From a checkpoint of a small CTC audio transcriber: 5700 steps, 56.0 epochs.
Rows from block 7, named by matrix and row number. Rows with one number belong to one channel. Each number is 500 + 50 x the weight over its row's rms, rounded and kept within 0 to 999. All counts start at 0. Numbers have three digits each. After the name is the row's rms in percent of the matrix's.
# convs0: first width-5 conv (model.blocks.7.convs.0.weight, 144x144x5), inputs 36-71, a 5 kernel for each
# convs1: second width-5 conv (model.blocks.7.convs.1.weight, 144x144x5, transposed), outputs 36-71, a 5 kernel for each
convs0.64 099:579554504512544426430517527584553468514609542545461429596600527480552590481492510461469479491481539507548543579557468471421506459515586508499458537577518608511436502523500502545431449427542515524483465482480488514581556526531435520500482463535574508444480504490521455472491512482535505428478550481587421510543512439514493438409555470480510448561557567553560582458455369568555466415485555506464411479561456431497508460505538473589426504440504476503446501576511500614473467425434477506521490408461589517565482517457500482525527418429390491460
convs0.65 102:450454515468473486443463586473514482445549513514476466504503510515462503479473389528585531545559504405363601525524558446444514462447502531504450548383472370565479542521504470415503494524476440417502442509561571503484539507423497471494563564505530582477512479445512498399458487433505531526472575539434562468445529401515445521527598466503543494544603548513472470463451525487495445537478528415577481446510562463575494511508612469540482484429485505477561473526498571472539453459529603386467556523554485481486557497417463471467535465546497498488
convs0.66 102:409451426529523611491485536612496482571493498526486530425448568501574559465438479484499431575530542506530397509555498548505412404433482610489474537466532474528516502521484531580499534513558443502578494466432408478484501455434436538468468559475588427498594517483525523523555595548504507457449445559453519503511515456456474430441491475489542453422459546580547579515618555490543552449513520555531510467498478586514539451597553428507504569482540457410479612514545506470440545480552531492500428533538523486532434517539503518522477453503378567502
convs0.67 099:391517467519502528508516526467484566490615377401439525531558480478450438452534507471464451507507451510583447475568544517489492565583535454492530473500587482534520493482471507611548613481489453497405508593556644525526436491587397561465469477490545493548516471435476493505405479509517492640489476578446467530531504497423543426502514583477502598497547501506430367453450509508548500600491503582486502491520577542541562484345482412397509447557517496466433527436513514520526486455542553469444448581503519536509503371517554592567492476546514540528
convs0.68 098:475440451548440502544474520490575530432518496415497530469463642425541501569477553495578517466535478452509497560433479433568460438540496544509462503527502501478488532538571416512480459425537515363557433432502460533518463491492519502501562442503571508360471540560477482439499584437500540483541479547425474473487457549402602480514512500475419520513488402526466566532470564590521511538456515487610428563415410473465495495577474437524534513641604377452527576559500466497505554556526522429545496443505411505438482481499588487500514482434501507537
convs0.69 094:498485405368529447427448504454518582542475446492476448503503454526483478555506529504441455433543474469482461436505525568460478528404525564449557561475456499478545469468499510489427478493528541508503479525563488497482655570638403492499373481429533504551487489502470536475541446538564492544426476527475446538549472573538549520478554470499572473543463484436467541607635488467543561454463494463586471489462507440399466466564542455566440506423435476475551606413488499380513475407516527493530560487431464495455457491499499517465508436478557602496
convs0.70 100:538499522502576504455599526433555454498588560459444522437554503485602514504443513467467474384521470500574513528495537442461458471566371443504441558536452492547409523493422448460553464454457545473589625528489474471506624520602515456549542503559494542525437383545517456432553436566487508503493511523462546514551445462492459465499497538551526484454496440552483450489451467414482533498408513471393500446499465539433510563473558548643567425608472528496507367537498564555466513460596532387530512468483553546451532484505490523472477485515511478520
convs0.71 099:561482497519447420558587525531442354594526455410484494452517514476493537432415553367495601413513544586587584404418416513505561525432430445432576483511458557498471453450433438541509508572427552549487531542527501477569472432526394387532416469551523477473489505494469521496347518410539495518525576466563472560503509420543558446478493461514523542534489492480366570441477481377460539469444541525498598610472532563487552518434502466539580499504617526465607475510455473457498654433455496512524490491436519492620403443545526507500495479477515525528
convs0.72 099:445578497462517515369561516507544506584489514611554498583590484460504531479488502453519505488513487515491532511514458511532538421566519432506501537386466536524485529480409453518501566490447451474435384408543502421487483545555533528511439484507484539528488442450477496521481410552561538466544591444506541519465528532645612597524549455535476469489536527543485386439542481459552454565416505612498541550458456528522510536533440454471492491553577433426486506534550472526393461510581565417539505585487539495502526563433407561439533442468510500500
convs0.73 098:528479521450568507540545528498390490525549573503568480450374529522500594574512516494526525505545440498418445557415558546457503401530526497443549432534549451545556462503576477454518591516430442535507430570589491503521514428557503446501513517562515445533437556429500481514630552517571598471561529436509544582501547535480484523466521526499502444516554619471443512521536566625550435470545507434540471480463539529509488469453448496498605502632514530500482457532483513515524631485588497568505473473575562441530532621593470542482451530453555488505
convs0.74 098:527510476466473498449425529559542464437454532458522520445630532471495490441584487554452493423525485539474447488575538558518425552581535476524535529553564559405424463526450564487455561520516473538526600593554460556493547521548506471461513519512596500453502473516489562480503553507544567475540437433543516532516485488612537513408511418510530484541460473481508540478502545547524424563510546603643552537571449490482535506480433436527564502494520540425473422477466521534506539461463527483515520528448431407491549514516591539511553480530499489513
convs0.75 091:479533494578467513512469554509441541531561517479492545394489498463542552538463591538525446539577513406438516480492533499511503488478476431610461502601472518572626536575390545632513607502498508444546481477551522476462423494596487520497438517406467426569419536482536534447512441489554509504497519539640486513552528494463446465551544560515530506556465569542602468444557532619559557548534553529413473560582499420560548546582464404452592539505514473465498502542441482468558533484435502475556487499438483610439520480520561587479479546508602503598
convs0.76 106:501493405440567561488510580536492531459555555446537613552535509503502526600480506556552487484429510592517586521493458501525401460523490471549493486432421545551518483507421568496531455446463546420515504497491582504456491473513500463523561481486456547589538435418562511458517517512472638513461475430532561418466507484463466523490463566487481571573456527550470524407488488550531416520445398501542477461487538546579487388476391546446513430501471481594487463487507485453474616616487434487475464575461414404512469522449493572478470529474438483469
convs0.77 104:466445590502551508432424485514468518480540438583488516499592498506492503449521472523512509525520407603470496578421549464456542471524542503464468509478456464521579428512536608455515435523481425487549527563572621449546525485490456454521424460507472481647548507446494437524545500564511533512453504527424539568581525520486448498469450593547513604500549514622418442504501535460503541596547471518585505571493494478519497516527534590504563579547496517487571619571534438569483554520548607512460463559369498507528411491527547583511408415497466512513
convs0.78 096:429562455489480522522445443553435541538546502524481458519446517500542554469488357491596493516518478502468605518479536478518456425494478443489485506528498584542502481523493501484441545393571517529341489518493497428445496512621459423486487445500575542488521498453441480528443513475443546463433523601509464535516442380561558575427450568491513487453593422491554429561600506478580523407500468518447509480495518510465452465559479477554525496513386422495497588429493516487438417599477466433451483504565560471518539534539449580478504439468495497543
convs0.79 098:462570419564520535554516512588561544516530453497546474461504447530546502462442515490544390525532470551424470422553519417521486388478539562494457470488424530535533527477454440491413440530456506523488502451570518518516485538453416452492480545362531507531447554574485473545505501544486493503447477451560433521505605564426551535485548517476508537439601467511620540626509532487481468449552448420564532486520490544543472621532425541507528475524485535534489497507442540550536499576527519583470462489455463545619408470454524489483564513461577520625
convs0.80 097:467519555586593597456469572470530544525475591550559541388627530550474479513553545405408436452531380495502519526566524491558459517489541542404525402487566570583429576452517554520516530520535437499516476530486528460498465467633485439558476425527472470565637564452402553419500524476417545485588526427465492477562537467495509445437509449549509526483595585579547431478489529471489530462457447454472496432505527505526395480587529457552449471509444499502489483524502524479581506529508546512487521476448510452507484442508512536450444499353430520516
convs0.81 102:582475491499508419457474539494495483506509496553480576509514532517455445530555535409444558436468511429561541406494513443443564436618464569532544475540558427470616517472523443592592485529507552554459421437452578408509581524427469512614430437514489507493509514588507486561528543435442512503579461452482497472542451503493450476457485539476503530527424499519428496512519408521478467544518525400511481604431439494530501475487426423475578452480428516439468458531536501510578515537539441533492455528463532562575507513579580537462499443469447549493
convs0.82 097:380457421495535551516445494514492483492468559533496524445466558497516497489499538493522551394397513483537540453491648477574595547464524615554460479544509627445499543554458643560492489538437451500411452458520511511438499455476457465513425481544468463454584503515431492531517483426473521533622518487536528520497457442433440436541499465400499512463473516500517483566519478518510483523552502449543580511573479500440511479477417552533464467536508553556446489552460515473502561506580591500488576553542552461610533445551567510445494533505451514513
convs0.83 097:421478449474421489441554509476443503558477429454498515528444463452460519500600571548615492424429481467433499577455406559524467494502561562530455430420496479566453474568413485607437477469461470481449498423497555493465480519510515501574546522529484561594483471426471516513515530487455524502498488491472469508518556510450646468540518464457497501591420483448560518462556410568527494495488425546555508518472536562460490558510529466497460507568481536542525419557507495451508535500522526428569513558626552523526516426381465575410511443484458510465
convs0.84 102:613484590570588547559415512542489490509517637461475595559508542448550500469576514471530462405509533569450523517523503518537420463508518524466494395524534387574516482513575507450530513536482498539385527536508458411537487573446522463525504434463512606369485417460446486474495476437413521497514462438461577468426543580472531521511525440553569448512393477517531532467479445470446514597520525432487525518519548484470500442606427500493522474544543513575489470517458499545459556501506511405467564643475385486546515494433563511551517487477464420529
convs0.85 096:534520513496485526550434434522495449461545530452593521480499510519473468504497534478402528476446423506471516486466576500597502450540450552519475489452502549431515484419489483543451414459518430525538502470533544470444459499550560505474561572510416560499514530454479496539450563494472481459491487587462555496517529544434468422546445513550548550539553537516511425625572488405545535376493491486496490595490418475436499548457541571506619492575526482523457519506444563441623490491492380545496505530500546460478598423574530489507436474552578404442
convs0.86 099:440534424456474551499512560459530526516531536429465505451447585589480502417486475483564493454463476507548516530520559472510435486503441428494500492631505562465574457492551442478550431455482457570504537509513493526562452468460460459600512545457452486596402435407508496519490526495436522493462456418616460488508572455496462509403461563624469548524527461500522546485511503478606524541485506592534500520482488448545546506447538514449407513528551516433524504478523532468497532484511558565482400543577512393482437462538501530451582445457446529616
convs0.87 096:454488487427507536501499527443439459486467506435529536565538472496490593549468486477486529512575418523396514544495539533557410411484480541464514478525459545564607531535533548522471395546579544604618499597489367503519535417518418444581555450504554603442549527552480623455467509502509557502476495545514472552517549571447474454475455430471532558562488560545570546549518498430581519511546525511516430529508569472535535504458518490510539482491519395433586536491476512524492603566494566463522444411479552574439540574515440449419502565449522544500
convs0.88 103:495469505511502493555563524523398448533527520499507465566524459459453558523466488532491523504502455478555464530501483445585530509525538481406494499478458576433449533578623496467518508463449513560490472521614556566535422449540509505437469456493564540463483529565475512571509474496512515476453501476453469484466508460430578452430517557538518510566514438458468414566471407490483448556422432540555475503510515496449482544518513416437456564477509555482524500483454410561528522581595520422473583510560478365561491476565506518522511423460449534498
convs0.89 094:487462468394573517449572588592508562476443567429476640455542517504439386449528552454562533400489477515495520546550408400410536478493505535478617521542447567547578493512533531459555452519513554554504483438489536456561522557561588526407511435561545401517499525493515522526470484536514447483476479508531527492527493521454493476585477534527539556450560494539540523502463507559526451535466504601477604543511540508483500502516511510415478486540556422620475426521519455465521506577533451454513520560459431508591468531509526349452510522531491513400
convs0.90 101:580532474487574575518529499663522468480432473572539451555501512515518480487540502508508450558533436611473477516534520473501510476500447447435428511523561523523462546683493523465430539527512513558487522567486485538535475503476484584557427589405572535435353481505474503463497494457568484494435380587539541567522413502498476501580496535573536587460529582466531577551469478491539520575488454537408435485500481538496487504529479519523404396460526477527411472574425574491535474484491474551537507528435503508454437524492465491490544483476516530542
convs0.91 105:497470511551498466457559455635436451533619585547452513558539507510434469521506425512453557505498577479525551453507466397464513444512482615501468500534421427537489528453425415509634439508501472532393467489510480528473566466570533501482548477491605484391493517458465503524617560464550542594538635456422488506562478481515538538511518567597521451463468433453625514497547493474494430431518532487495479504508544492496519469524528376417523453492521444483508481555504479518480553429523493480525477543483458437509564582493465521501357548571533485487
convs0.92 099:525471418442435498519438482379461428449437464491569499513551473521581532430593434506488406581497535511488480552500492475408470467537535523489461468404485473521473483402466450422408431462390483426466463485492486569480533463457537443474561471569521458475514443368478517544510521458504462484581525474435456467494510602476496468494504602586587623585390514478472574465512556421381479447561546489528459495510541533572538531523501463443555433634638570605399543471494444540507465520553523593505595519583507449514413470477549408480410557517475532552
convs0.93 099:451521531490398569526588487507526532528487546468515470574567540534461571544490592575391406539571563467457498485486477592446494591531546482531494535523533528448508506514423440521642550485543565484457410518464520489478510519401473468502594446571462410576602491538563509510470508472502492553457412540385470495532438424580509548408496479527472377462495514542509557479548519599483550545476524489495543567502613472504554506434464507477599483442471484424540565508529504570477514512512541589623397504538546477549576484423525568521461511449552482492
convs0.94 101:463452604492559490574546582457508516528495456535552422477517552498604459470573532494576482530500547472532439498464506536515494509463445504473421520485500575531441508424468391473521559465524391516447411624553523414548581541497488536376523482512573557558460496435506584523550550483545549452515473423530605485489509512552407586520522448437521554435492524448577514504427546621504564424449458496515532535532526551537586576506558515489404459552529524531504556502543479407525549502419551481454465544525463499468456500556480454539513483524504484440
convs0.95 100:491463542498470425468519476539559431426509451482523495542480430542498462504417467624498519482469499522464553444451565474480523467613504479549480487610525480637527468522557555490457468489446493509455534518489503501501477506441406510501479430459451538476582482460564438488473579417504581458580577510505529457455566562557547477554504571506569480502550482494389535510532554452491505479570495525497469508566562422444551512518529474436561531472461525512545576542509469364513543417516545510517501513640424504496454478451536514550541569444552534493
convs0.96 098:644572512422449533469529539417407460531548548609508481521524466458555484463576491499599495491492525545532524522492462404447555526502360504495504436567532445513498493467564487463506560483423521524562516564511469460599456508489532441572367450553452501618469494437518523505524549548478507535491516427456552550562529437530437567481504388460478500500575507470505496559399414451508582428555484527540548555472507449486576566443425607606518438486551501472546521416505557523447522461451532483529454494477507511473514519508538506584541460609545496516
convs0.97 101:486427501527449552564466442497533547478507531497557547447298514491443467610442531441512564450456503543490494433524593520576456509472443445488488456471553445509518495473566492555468542560484499492527508546446486436450444542507514525528471471471486520560500556539535469549523499539574459413388506488538619535526500479447530433523581506552524482492446477490405446450432535493596591567574518531635535544536451536520549459488518457516470422487526497488480410489512394487430415539578406518496506516400454428554501439485432430478529396480445465463
convs0.98 103:452499463391600519471508449516464531523514541550469591570507578527447565553459448486497512510482459483510532505488507532426559563451577444477445540514568435562436559525500461566536472439497512431507490539515437471461462516438477418561481487508596473567464476532524470456518454464364506489553502465443541508492520524547486433466598516497451459489535511475495555514490527460577497417562436435447481483586493414465510462571591539562432579432555398450424512521479502468539531576517451545416503575516512530490475519524420580560493572556536498442
convs0.99 096:611521496462508582547550504434494480452513539501514483466521463570479537545487492490505513454436425538471552468452454517496423470506590549448541542533536505414524581441490459559476511523447432397559497468553514506541551453492587453544443515536432499498428587533521465459483535509554541421475537513500502458498527538404486419457609510451422506536612403555465504455549527549558513547469481457551586475448591507438632487446469502595536482500461494483496511519494476571525523513591447557606494506578489377487493439444474557579488553534553480530
convs0.100 106:521438494529475552606431492419486557528446506527375394591519559487492476530487495537462427561508517489450605547510442472470577383436503517555458498488487592297516556546421506453662515502467474476522549477461616495526517577491598505490507538467538478390509471414558472490512486515551392539539522511449529509493532516574527462395537522475591490507491454548493496550567595551529480531508527435423438495381495531553533500418452471594480474569509530467512470495532562540444553520467455483482561509413552482458547489484444449459544519448406492483
convs0.101 096:645478405483512479559462514438462468536428464541501455546462480604527510531420454526506479464495439456406543560492543516538423511465508527471470422527504477569438481402574504545453543526493542475535487532516519508552475442458522354484560667496522484573563510485525510481556547450544408546532471557522491556533504467442480443562492575517521473477466498531533579545421429395389478517502481430552562515591530480507457504442561495460533499568588515479415542522485482476505498541582544573482454435501548492503467517467474482518627592449496477485
convs1.64 104:476443461475430490514542471513414483511538469403435464485438487521509538480400458505482476496534518537401399408386486568518555431428478447509558488483523524564476505495524400529484505519525519540523515490524431418524546449439430535488391550549480534480465600497478551578507509517521481459471446493540420548525464514548557486504620513505550598623443527471500550564526508478520474508536542519528483557526512432438413522415486472498518454562484442448444444547472436469441446497497509394427466527553461488538404502477576626445528450542619510469
convs1.65 102:557361487557539484496487528461377418494465452446523452474482469551474542578507443465532488571518477365498572443551413424471456480476534459531429523480438512506474474464467473499445557526444485510530544535449459462484494497569491535509435451493439528471587610490550605531523543524568468497493496563439504510413485512545556541397562515543433441495555468504511559417459477478547504615506433540487512499468364512495563501441437463560471457368523532519450424507429489419457524553528575467459411461565492530474522433472508576574586584502459449553
convs1.66 101:534417512509562532506578458416473496390528513524575460609480563499476539494497554592506596435424519512575519491535530506488488577593588544495520568436595437519507487473433473563517367454492427543487485539537539477581471459479526512544591484458517587434492502618452518577526487478456499469467416433463489481433438443561519550511496461479519467502377606537469524554483489497535510568508546532440494410461553464562456607552565412447438511524503537490457592453571512479516561467502470451493527513475380531456559498457422543463461481518474526416
convs1.67 104:496505442552529491442481463509568470522475567560523475611579487554493380451437454514522417483514548527509427436463564542480428447439512563579501483415488475484592527472475440505542502522502507466414518475562593476471542494487567575599478460454510495554534417547435544537559514501482506516544547452562429475480536488437455422578555543518524568534533492510551589488478403502559404512508468490543579516528458508545524377443476522539522480539565522521522456411558544464544399535559493519506527475477483530463492469556429472501534456479534512611
convs1.68 104:588522475489537596550558457496400510548470359496445513458488473443550455559409376476440506457509555456520501469537481482468536439591495462560530497474470575547434540539483522543574418429577434529491524501535377459513575469390492505545485497503642494502541575492553451442517479508473477541416481539501476479534483480447436540501544504457445467555491449468528550491456566517517521554545487537547520440583488455473559549388501594425527590432583512429448478480476519435588547535520474481512581463538477537523522458591520639472525476532482496431
convs1.69 105:494572568578527505483540501416550447391497463532560458533524458518505497447494473522533485466482481544589539493433591536440588498532537476455455527553560469475512594465427394509522443495439573515457522538498514502407531667515518500463535580481415481531431474524594548485606516474565447413506501567612481472496559518589530484521426521416537527432473520451584553515533527447437577565463517460575508496575439469500558488422563478503568435572492565539558557554582518364438522481390518458553481481538468493517460483463442416483506552472504514465
convs1.70 100:489504558549461484427365512427525482523513488510472516469480504502531555561474527447414381433568450475565581522525491416492457574514451464486446484463531602469512633532593394430449561509530465420546551472513523425461451465448447521454513507498395512496446534536455449538554468503455415534443574588537427514564521472427449464501503496509507546445530478519500436501479555555447495458481549581583385593540480506417549538439505497457427460513489535578552526426506444524552372449528453449566519536466457464535444554490448523488547501523407449499
convs1.71 100:551541528513478510420465450602460558455553513608589477489500441520429481480442527571486541407448412470471515530475561519503569527501501457468461510564444494438489462529550494478427507424566569450570493481591527437590529444557527588507504476568457430488423543558563510484462447530492408439492506491576528599586428479492530417490486485508483541448520502452438454656581442514571460433444464456464498448486437459575538499575459375451536509468522449525577400434510508501496472560478436479541536445396509514489563400522526447436495516477482502562
convs1.72 101:502556508491391524474522522462520514531530515464528475565488522579436542477480461491496485529586500486495512481552475537405481526495521479516543517466437532589509455598424541515522400495497481389511491447574584426517418484545523527510503482508432538593514589434476473484426534566534585500556521492546481540511500416504511498487548554546550557490618458475476482406499481468590477522426506498626618445484473560539462498555404532561478530553494569551525495523439548519445435482476552563455489483567471490431568545472524543461581410478441473529
convs1.73 101:511526476471404510519468467516488448489491500565507554466551513459507449469477504452598535484448548457555509456533466529477551482573465495538375504532507461501533483529611502486510440581547560440513464477516456522556515429473471505514509516441457495441403533545415523407437500455467488520523575402502466463472522523507568521494495543499451554482501546445424397400506511547522559451532458465474486516511522432471469510609482467438474507554558395505520620512470515461527526537493494567472465518534495455492542464589568448489503564538451638555
convs1.74 102:466520518566521432508597432522571517491444444509520535507488436508501551489540512460503409518532586432498454469563567442585520465562475465432494481456488468596470468543553492509430422451514441516489438455444363509572544550500493497578508494477535386490445509472458450424484529501498506480523499436469502463487450470571491447473415546519489447520496421541507603478463501573499434521538534502441435420440483529524518510422444457496537476487576413504539399505522491592496456485532531485496437513548567475539486603493516451520393515473515482471
convs1.75 098:522479536488459520458501463507532554549575466534584541549540476456460496436518534560431503481548491463421482497561467569459484458494580435514527416511425448515582554478492359392380492477462541434467569591481422566517569496479509560527502524497508595460504480517474451462532451584626616498472451488465552454478551563492445606529503565502474514542556483478480470454459533558586530463537436397519532537486447555561470437532503484420584486482462501468532492527476514476580540532472544564527559485481494408489537395486566422458519461568452498558
convs1.76 104:426554548457525470491465474530448485489556504489515505544521451578430480541600451510540579584443537534524536503530568509504550533490561467521457514571513472442485533503561454540406589464536559485421544485493595565573465427477561569507558451503543502512455556468527564537443474607536571480552488450364502497518467443541512541489607551491508523482374507612443584452498522456558497514534473483455536469461428529677453415460501555552465584601484509534466577578494508580498527469349461539473512413551482468511516543561420550444437377404519488468
convs1.77 100:393557455529664490454548564485573529446486528494503561502476532534542557465501476516561486605527553523501447454484430532545520580503493498474481527446531566519517533448601463514621469524508489491517510564555442533480456502541439490392414536555457517547606572429546473466429557626472515633487521454424447432554498432507497532505450462515478380488552429478476428494541479526545570483482497490491601577479453420485542485602511419487539436500563462501520610557521497471499479506527368465482499416479448442457545514533475463471502554524432502509
convs1.78 103:482498539519501534482526475537522460457505491435468535467461532536404516514433459549525519495501531440480417548556499485474438415416470422484531563565594466566433455478441485373434494519463488480552519525385529473457528546439450504571533515481539512446405535549524510462504520544445513483427439456499527548526479503552514445440455492517437507516543460491548448431527398452468466475517562482498537566444527508480450471570411434494377436487530599522493553513481395573479516484514519507550525471541429521490542469460478440605507428493557478528
convs1.79 102:514476519420543484477536493533504506487414355500520502448504518503576418640561530504472493532459543558546474480498560502516515461559432478480513550553525506461458535487466578445531612538521480563431438444495471510499487434335478504521525468565481484434481439489452466481486552508465534514429540526497394485435451523427450504534530388526543463479495448513580411510488503509415533523366443497468535572535465485450547449533512524584432474603549458517509458511456494479396535544490510539532476511500546481471434520611432489466451450456441463525
convs1.80 103:419474413530485482467533449500478510520536503558584488533525392518489490425507548362478525485503478448506512536547466497539522494572471421519544485516477437428509477444556473511572516496576496531461423531546570482515456496462461416502520507453494522525490511465462482453441494530475515484544513507480542425465497496474479535481494524448527501491566599442485419493515482471506617595524553428530592552403442534466553515514577494461403513501485526535533552484443473493536531521507518512448418535449525491530525491478522492492541423442501477511
convs1.81 103:501396456479543451455434473554490477507404589486575454497414577505576488436427543574474499454529501470550579532507508554470477516515441488549565483459554517612513439403371530504516511557550442452490546540606532467490488491517458437483460450546529467497468549517523493413480484522426505542533489646522523560545470516344518496495505430391459456560508498456455500518513495447528609506600447516473508496522487416515475509541544516410511524439569474541489427482462467523564529501536478540432519505457477482480555477609544476425470524534529476484
convs1.82 096:565502612564537563580466492514533558533528481524504510558443568476474570474448428548502591408509411496564547453536504466460547446480544517570471554443424511492522543589607571578493502500569481585518573534540648429577544516520474496516520537433536457507624498494473508522550563475564558470469463446486595562642418461481572579634485489603582503530498522552547453542455508515434514478480491514611532519568480514489482509466528479455446553616563552621497451500512497538516506537411429422467465516547546465510577489485470517463495530457499503508
convs1.83 098:520442416489639462492475503503514462497503533566488394451428524524547551448413467503516560549578512532586533509532449523562522487530525531457499558537567552440557506581469482445415484508473537576424533496487480491451507478583463493480576514450424429464551512539561480469592466516497439526471470454529522527467472552522490395496511423503498550564530567458460520481495491509462537503536509606514484430471488418462473482444550496438631501485384459538467479560509501526519514454459487501493552521450445444456567388545530493437570535457501462594
convs1.84 102:508441413506481496487569462503394430480477526451499439566555458483468489494586531478488377473474431499582511522527564483493488433403516475434552450544549517456466528629559531441490509601520561530578480509452535496447503450580573491530479574520496556593541527517505497504548519403494490515451459524481557583592506495474488524470432545506478490452527449570425555547452572480552462450498436447479484422489557417561467491447546531578559523474448418496527447669434502527537466433482563462521539477527430527579541538517392454449574491538518534585
convs1.85 104:543500499461442476427488590600500545551507460503481436478487497528459449505496548554469496471445467525494492453567442419609507654497544527464519515480511423503497498485511468458508431406475524564479484541487478513529465495520454454557590443499508485496590490482463428564542541508440409475491436512440464517481421377508504469462450527552558516491547465464427509556466582510447548575560496492492484596497495599541534480517458473517517568516499465462450421477499534340480562473467541435555474533519490487542481438528531493485506396469494483464
convs1.86 101:494500526442537591508520412423552491468437527501536494470553457354538598437524456518605385503529468486519479523518574660483377469507481470572433514493594469562425429482495599502469421455506437545517455449468552550495573542447483453483483469450390469466501514548551501553472523465460479472516514544443515491526499578531483433464457496474477467395524477450457569429485544502483570533478458479528519455534489531483564477444524522436611604452536489455627594474603456471565496494474458418476539453472538498565554558471491559435542531414542551498
convs1.87 093:545448537451437575509547534396434502501499600427519458468571502457452482515581502513512571503457503441402521479530475481527542493503433567490542435451435459580498529464374553476463533525433510701577512457588400509448527494501553481455482437442429467569533482454459494487517411525466530508488443527501522557522585617480467490488502395532519516507496570484434523457536469480494487565575459496444522502508568470490548510408509481475456470438482447444478465407516550545526487474441518499510493538446534471473526471538556498474540439515446482542
convs1.88 101:470480441553538538493436459380410452388471540423492456457514459522447529439548509419417536467439535523551504546487530496573507403494426539511529493469523479478482553365505557477397559498507547529461470428548530453481474483454368522531383560556568539481492511501514470435518513552561516514514537514449586507533613463509535543451511541489402506476527464519469497424454492560490487532582485488548481518558462410491470559411460487479523571423571520569514445507478545470485448546558401532410523491496501535459577545532496502477475496487444443454
convs1.89 102:552374490529521454514563460492378393448505590482510527502474450459497481492564569616472483454422525519530568551435472476456378557486474538483525542556457424499370576546590483486502537524480497650398486526547499483427466477510490506597476377397522570490407441504523603524534543536591594531493437480526493415415458358620386496515556535503570579490468392493490466546467397497497513512521418489411487541472459546512519569535484551595500431514479524366541566429478378518487542536474455512385504471493407433464443632498579545475504432533468507461
convs1.90 102:554427437532430399453465469464498473462528465452516543382454554437552437555574418428469593464429521539456523573542469520475473521485477499498500538455449548428472514479506505442461582555457551440476439463478577569459445526451580516464441387444506438442463574491533441438469472473454496478470532604475520466525441359526534579529506491551488451469445511490443457533561472435443409514432486476451466459500531448472505567504600522427508528549456532544528573512547378468512492563460426551465457486452475484487477413474478532497527547514464434505
convs1.91 094:525414495550534433492429493450381445498457575563450517537460490515496472416518418479488482469487451495486574540417576526541552595462381446533569430412490442475547512536539533480510561507490477515435508509496502480519514566545462443578537545527539508482414535506526482495477507567486533485535474369483533565538522462485529396576563593570510478366522539413457534507478393501420444391455423470458416467530442440507368534481472482471533424472482567540498446594499439541421518551541489549403476488500492443492481569522439532473435492469470485534
convs1.92 100:521555607439514460531458475524510527527547423531518486411435487468495550466462588510423452586542491570424486485497493552512485540487460461499467406415606406396492512442458465504398511540518531504483448518527460567520470437465548430485541474495521461472442594486507445378426458532507512505459449442478551481455500508393544508423410469394464452512423575354363389572506506467495514462558566477556547478560521542451509441471512427472476456514575456543541476458485452417513478499562538433583482542527495515461483509565444462499663554547541504482
convs1.93 099:565436480514564413534526441534525479444466434512443557480502477547524501441444601447472460488489506501523491507432526526485519482497477465441491539515467464497476490527589480580432517487606549393583466429523486425516421526535553523495480552416446485450510552493503475496401560540609623515525511433479523505511498525511533501557518611501456499581561557565462446414514555448487556435508441511497434526421492456419468422457493441431562525531548507538508488511618492396525452460432535560478437577488478540504563603405435486437495468504545542463
convs1.94 101:392522416448464560519410495424519554583581560520540501562480511449447477503487458446478460533551463462542468448553498521503508507458506553524551477452518553582426424467435481451420481457458510422528403524569486511478437487559425396550572486471645528533460503489466502534464494403534426416613554489482536457423506462315477488541528513482446476484523494490516492557477546494493524513562601499511413429517535437503450459476542633518518536436409513439426604590424475535384514485466555538506485501438396486459449452517497513480490475508519494439
convs1.95 093:539514503504558442403525509515572463493508449432444484535568480520485438576395513458522496442483522507560503520548508461498437458484558440527490467589454459381494529589439388499549522506554428459530558447477481564468525476509492496495482541498504483492480520532401540564465512465482433502451455481539393489460497474448472504478505364524514492428464529449523537521478528389542591464513549538459513548539458565492487424430568482550529583372544489514553495523479415497407515460469507412450488436550435495569450538501421444479482538510453523565
convs1.96 101:526496472466410507511513436571532417546560557414517510507368424491520516513574462471461499398493468456561517518429530531478498513495582483541451438471499442404467508443503544429503508509593472523434445429529419601484500459498554634458567485498468446543512570559543545580418491525473534603609501472483545529475482520494553435536661431472495531547459470481496501505496506503497541523474627521571466543480444569518523500514517461550531553500512473452454424483523526449511547517482529524504475554469485516478481474484498493460449448464392454444
convs1.97 103:423487462496554490461460501595487564553427534489516432400432560541463573470515441558473478511451466479478580492415537556506479540475473542498414467509545522470472419542520562477530629489516460536454433395505505427539547420526502532462455538451426587531462461453507489423426497448478545410478428479574494498490486474560575583511543489490502508509466504435444511461486505404438537502467377376528504459585549545521525584426519495472486436587548478480477531551512464490470436516536471415535401530481469471456539498518567514440552482541488483627
convs1.98 099:444507434508598484501513524535514450552400502534511450527443562546466422522449583531527581578656609529571477495527439614508511570576467485580494511479556538411468406543513516514542465513510506448537505420430475512466514469554507562429606449564447553519486481478455459440465468531532400549507516466587505553481523402456523524425488517453425484395475538564506440478513412478511544534533455507492508525587418522464487536434442404447463425509461425414457502507545513476505484453471427530478557565468436444540558523458484473412477553543574487461
convs1.99 099:486520575468433530527481500501532516554531438494503482456526519448469376527464485568537495556485465509514435648573509510470550547494514456395553520460642507573505402569379485478556490489527519552544500578541461519493440501379521520568548408463525471436491434568566477428512491472497465500503457489549493486461517571471449475515598473506529558579513469447570494484452497501451476445527477487505563521492460500530492500529521410514559570432452455462541470509533549586587534478538379392510552452566490509526540540524430627432610485528500615390
convs1.100 099:490516506475429499539414537549496465516531587540504518478508510481501477461517472575582524421429435408449504424443502467483553435551575410545542437460563620506355440549470417601407503516497530543424446463511415451413514548399524528499491485495475439530507529591563574489513461506499566503496483516452493490481591470457558520507530469533442512434500586503499469568540475405496521391526503475498476554553590578444522510527558496473489536491504392459493520523540505485447567503451464493495466518542567508382434457437506572592604442434420510392
convs1.101 102:495526470461413488483614398491542531573565480548533519545544454548491493526458460481456603517522503496484469435518537440552528548507515522568456540548555517406587538587470515486524552469491483445505597506480510477483497541625411504502580519564542522528564504520507541390485557538449501456620507535507515480478510461470603596561542551535497568490552514461508438506502462533469469504464513397516459487454502605523486483537496492480550421458502555426511624520421514562551526383501503496527501532530615498495528524459540492484421474493404480406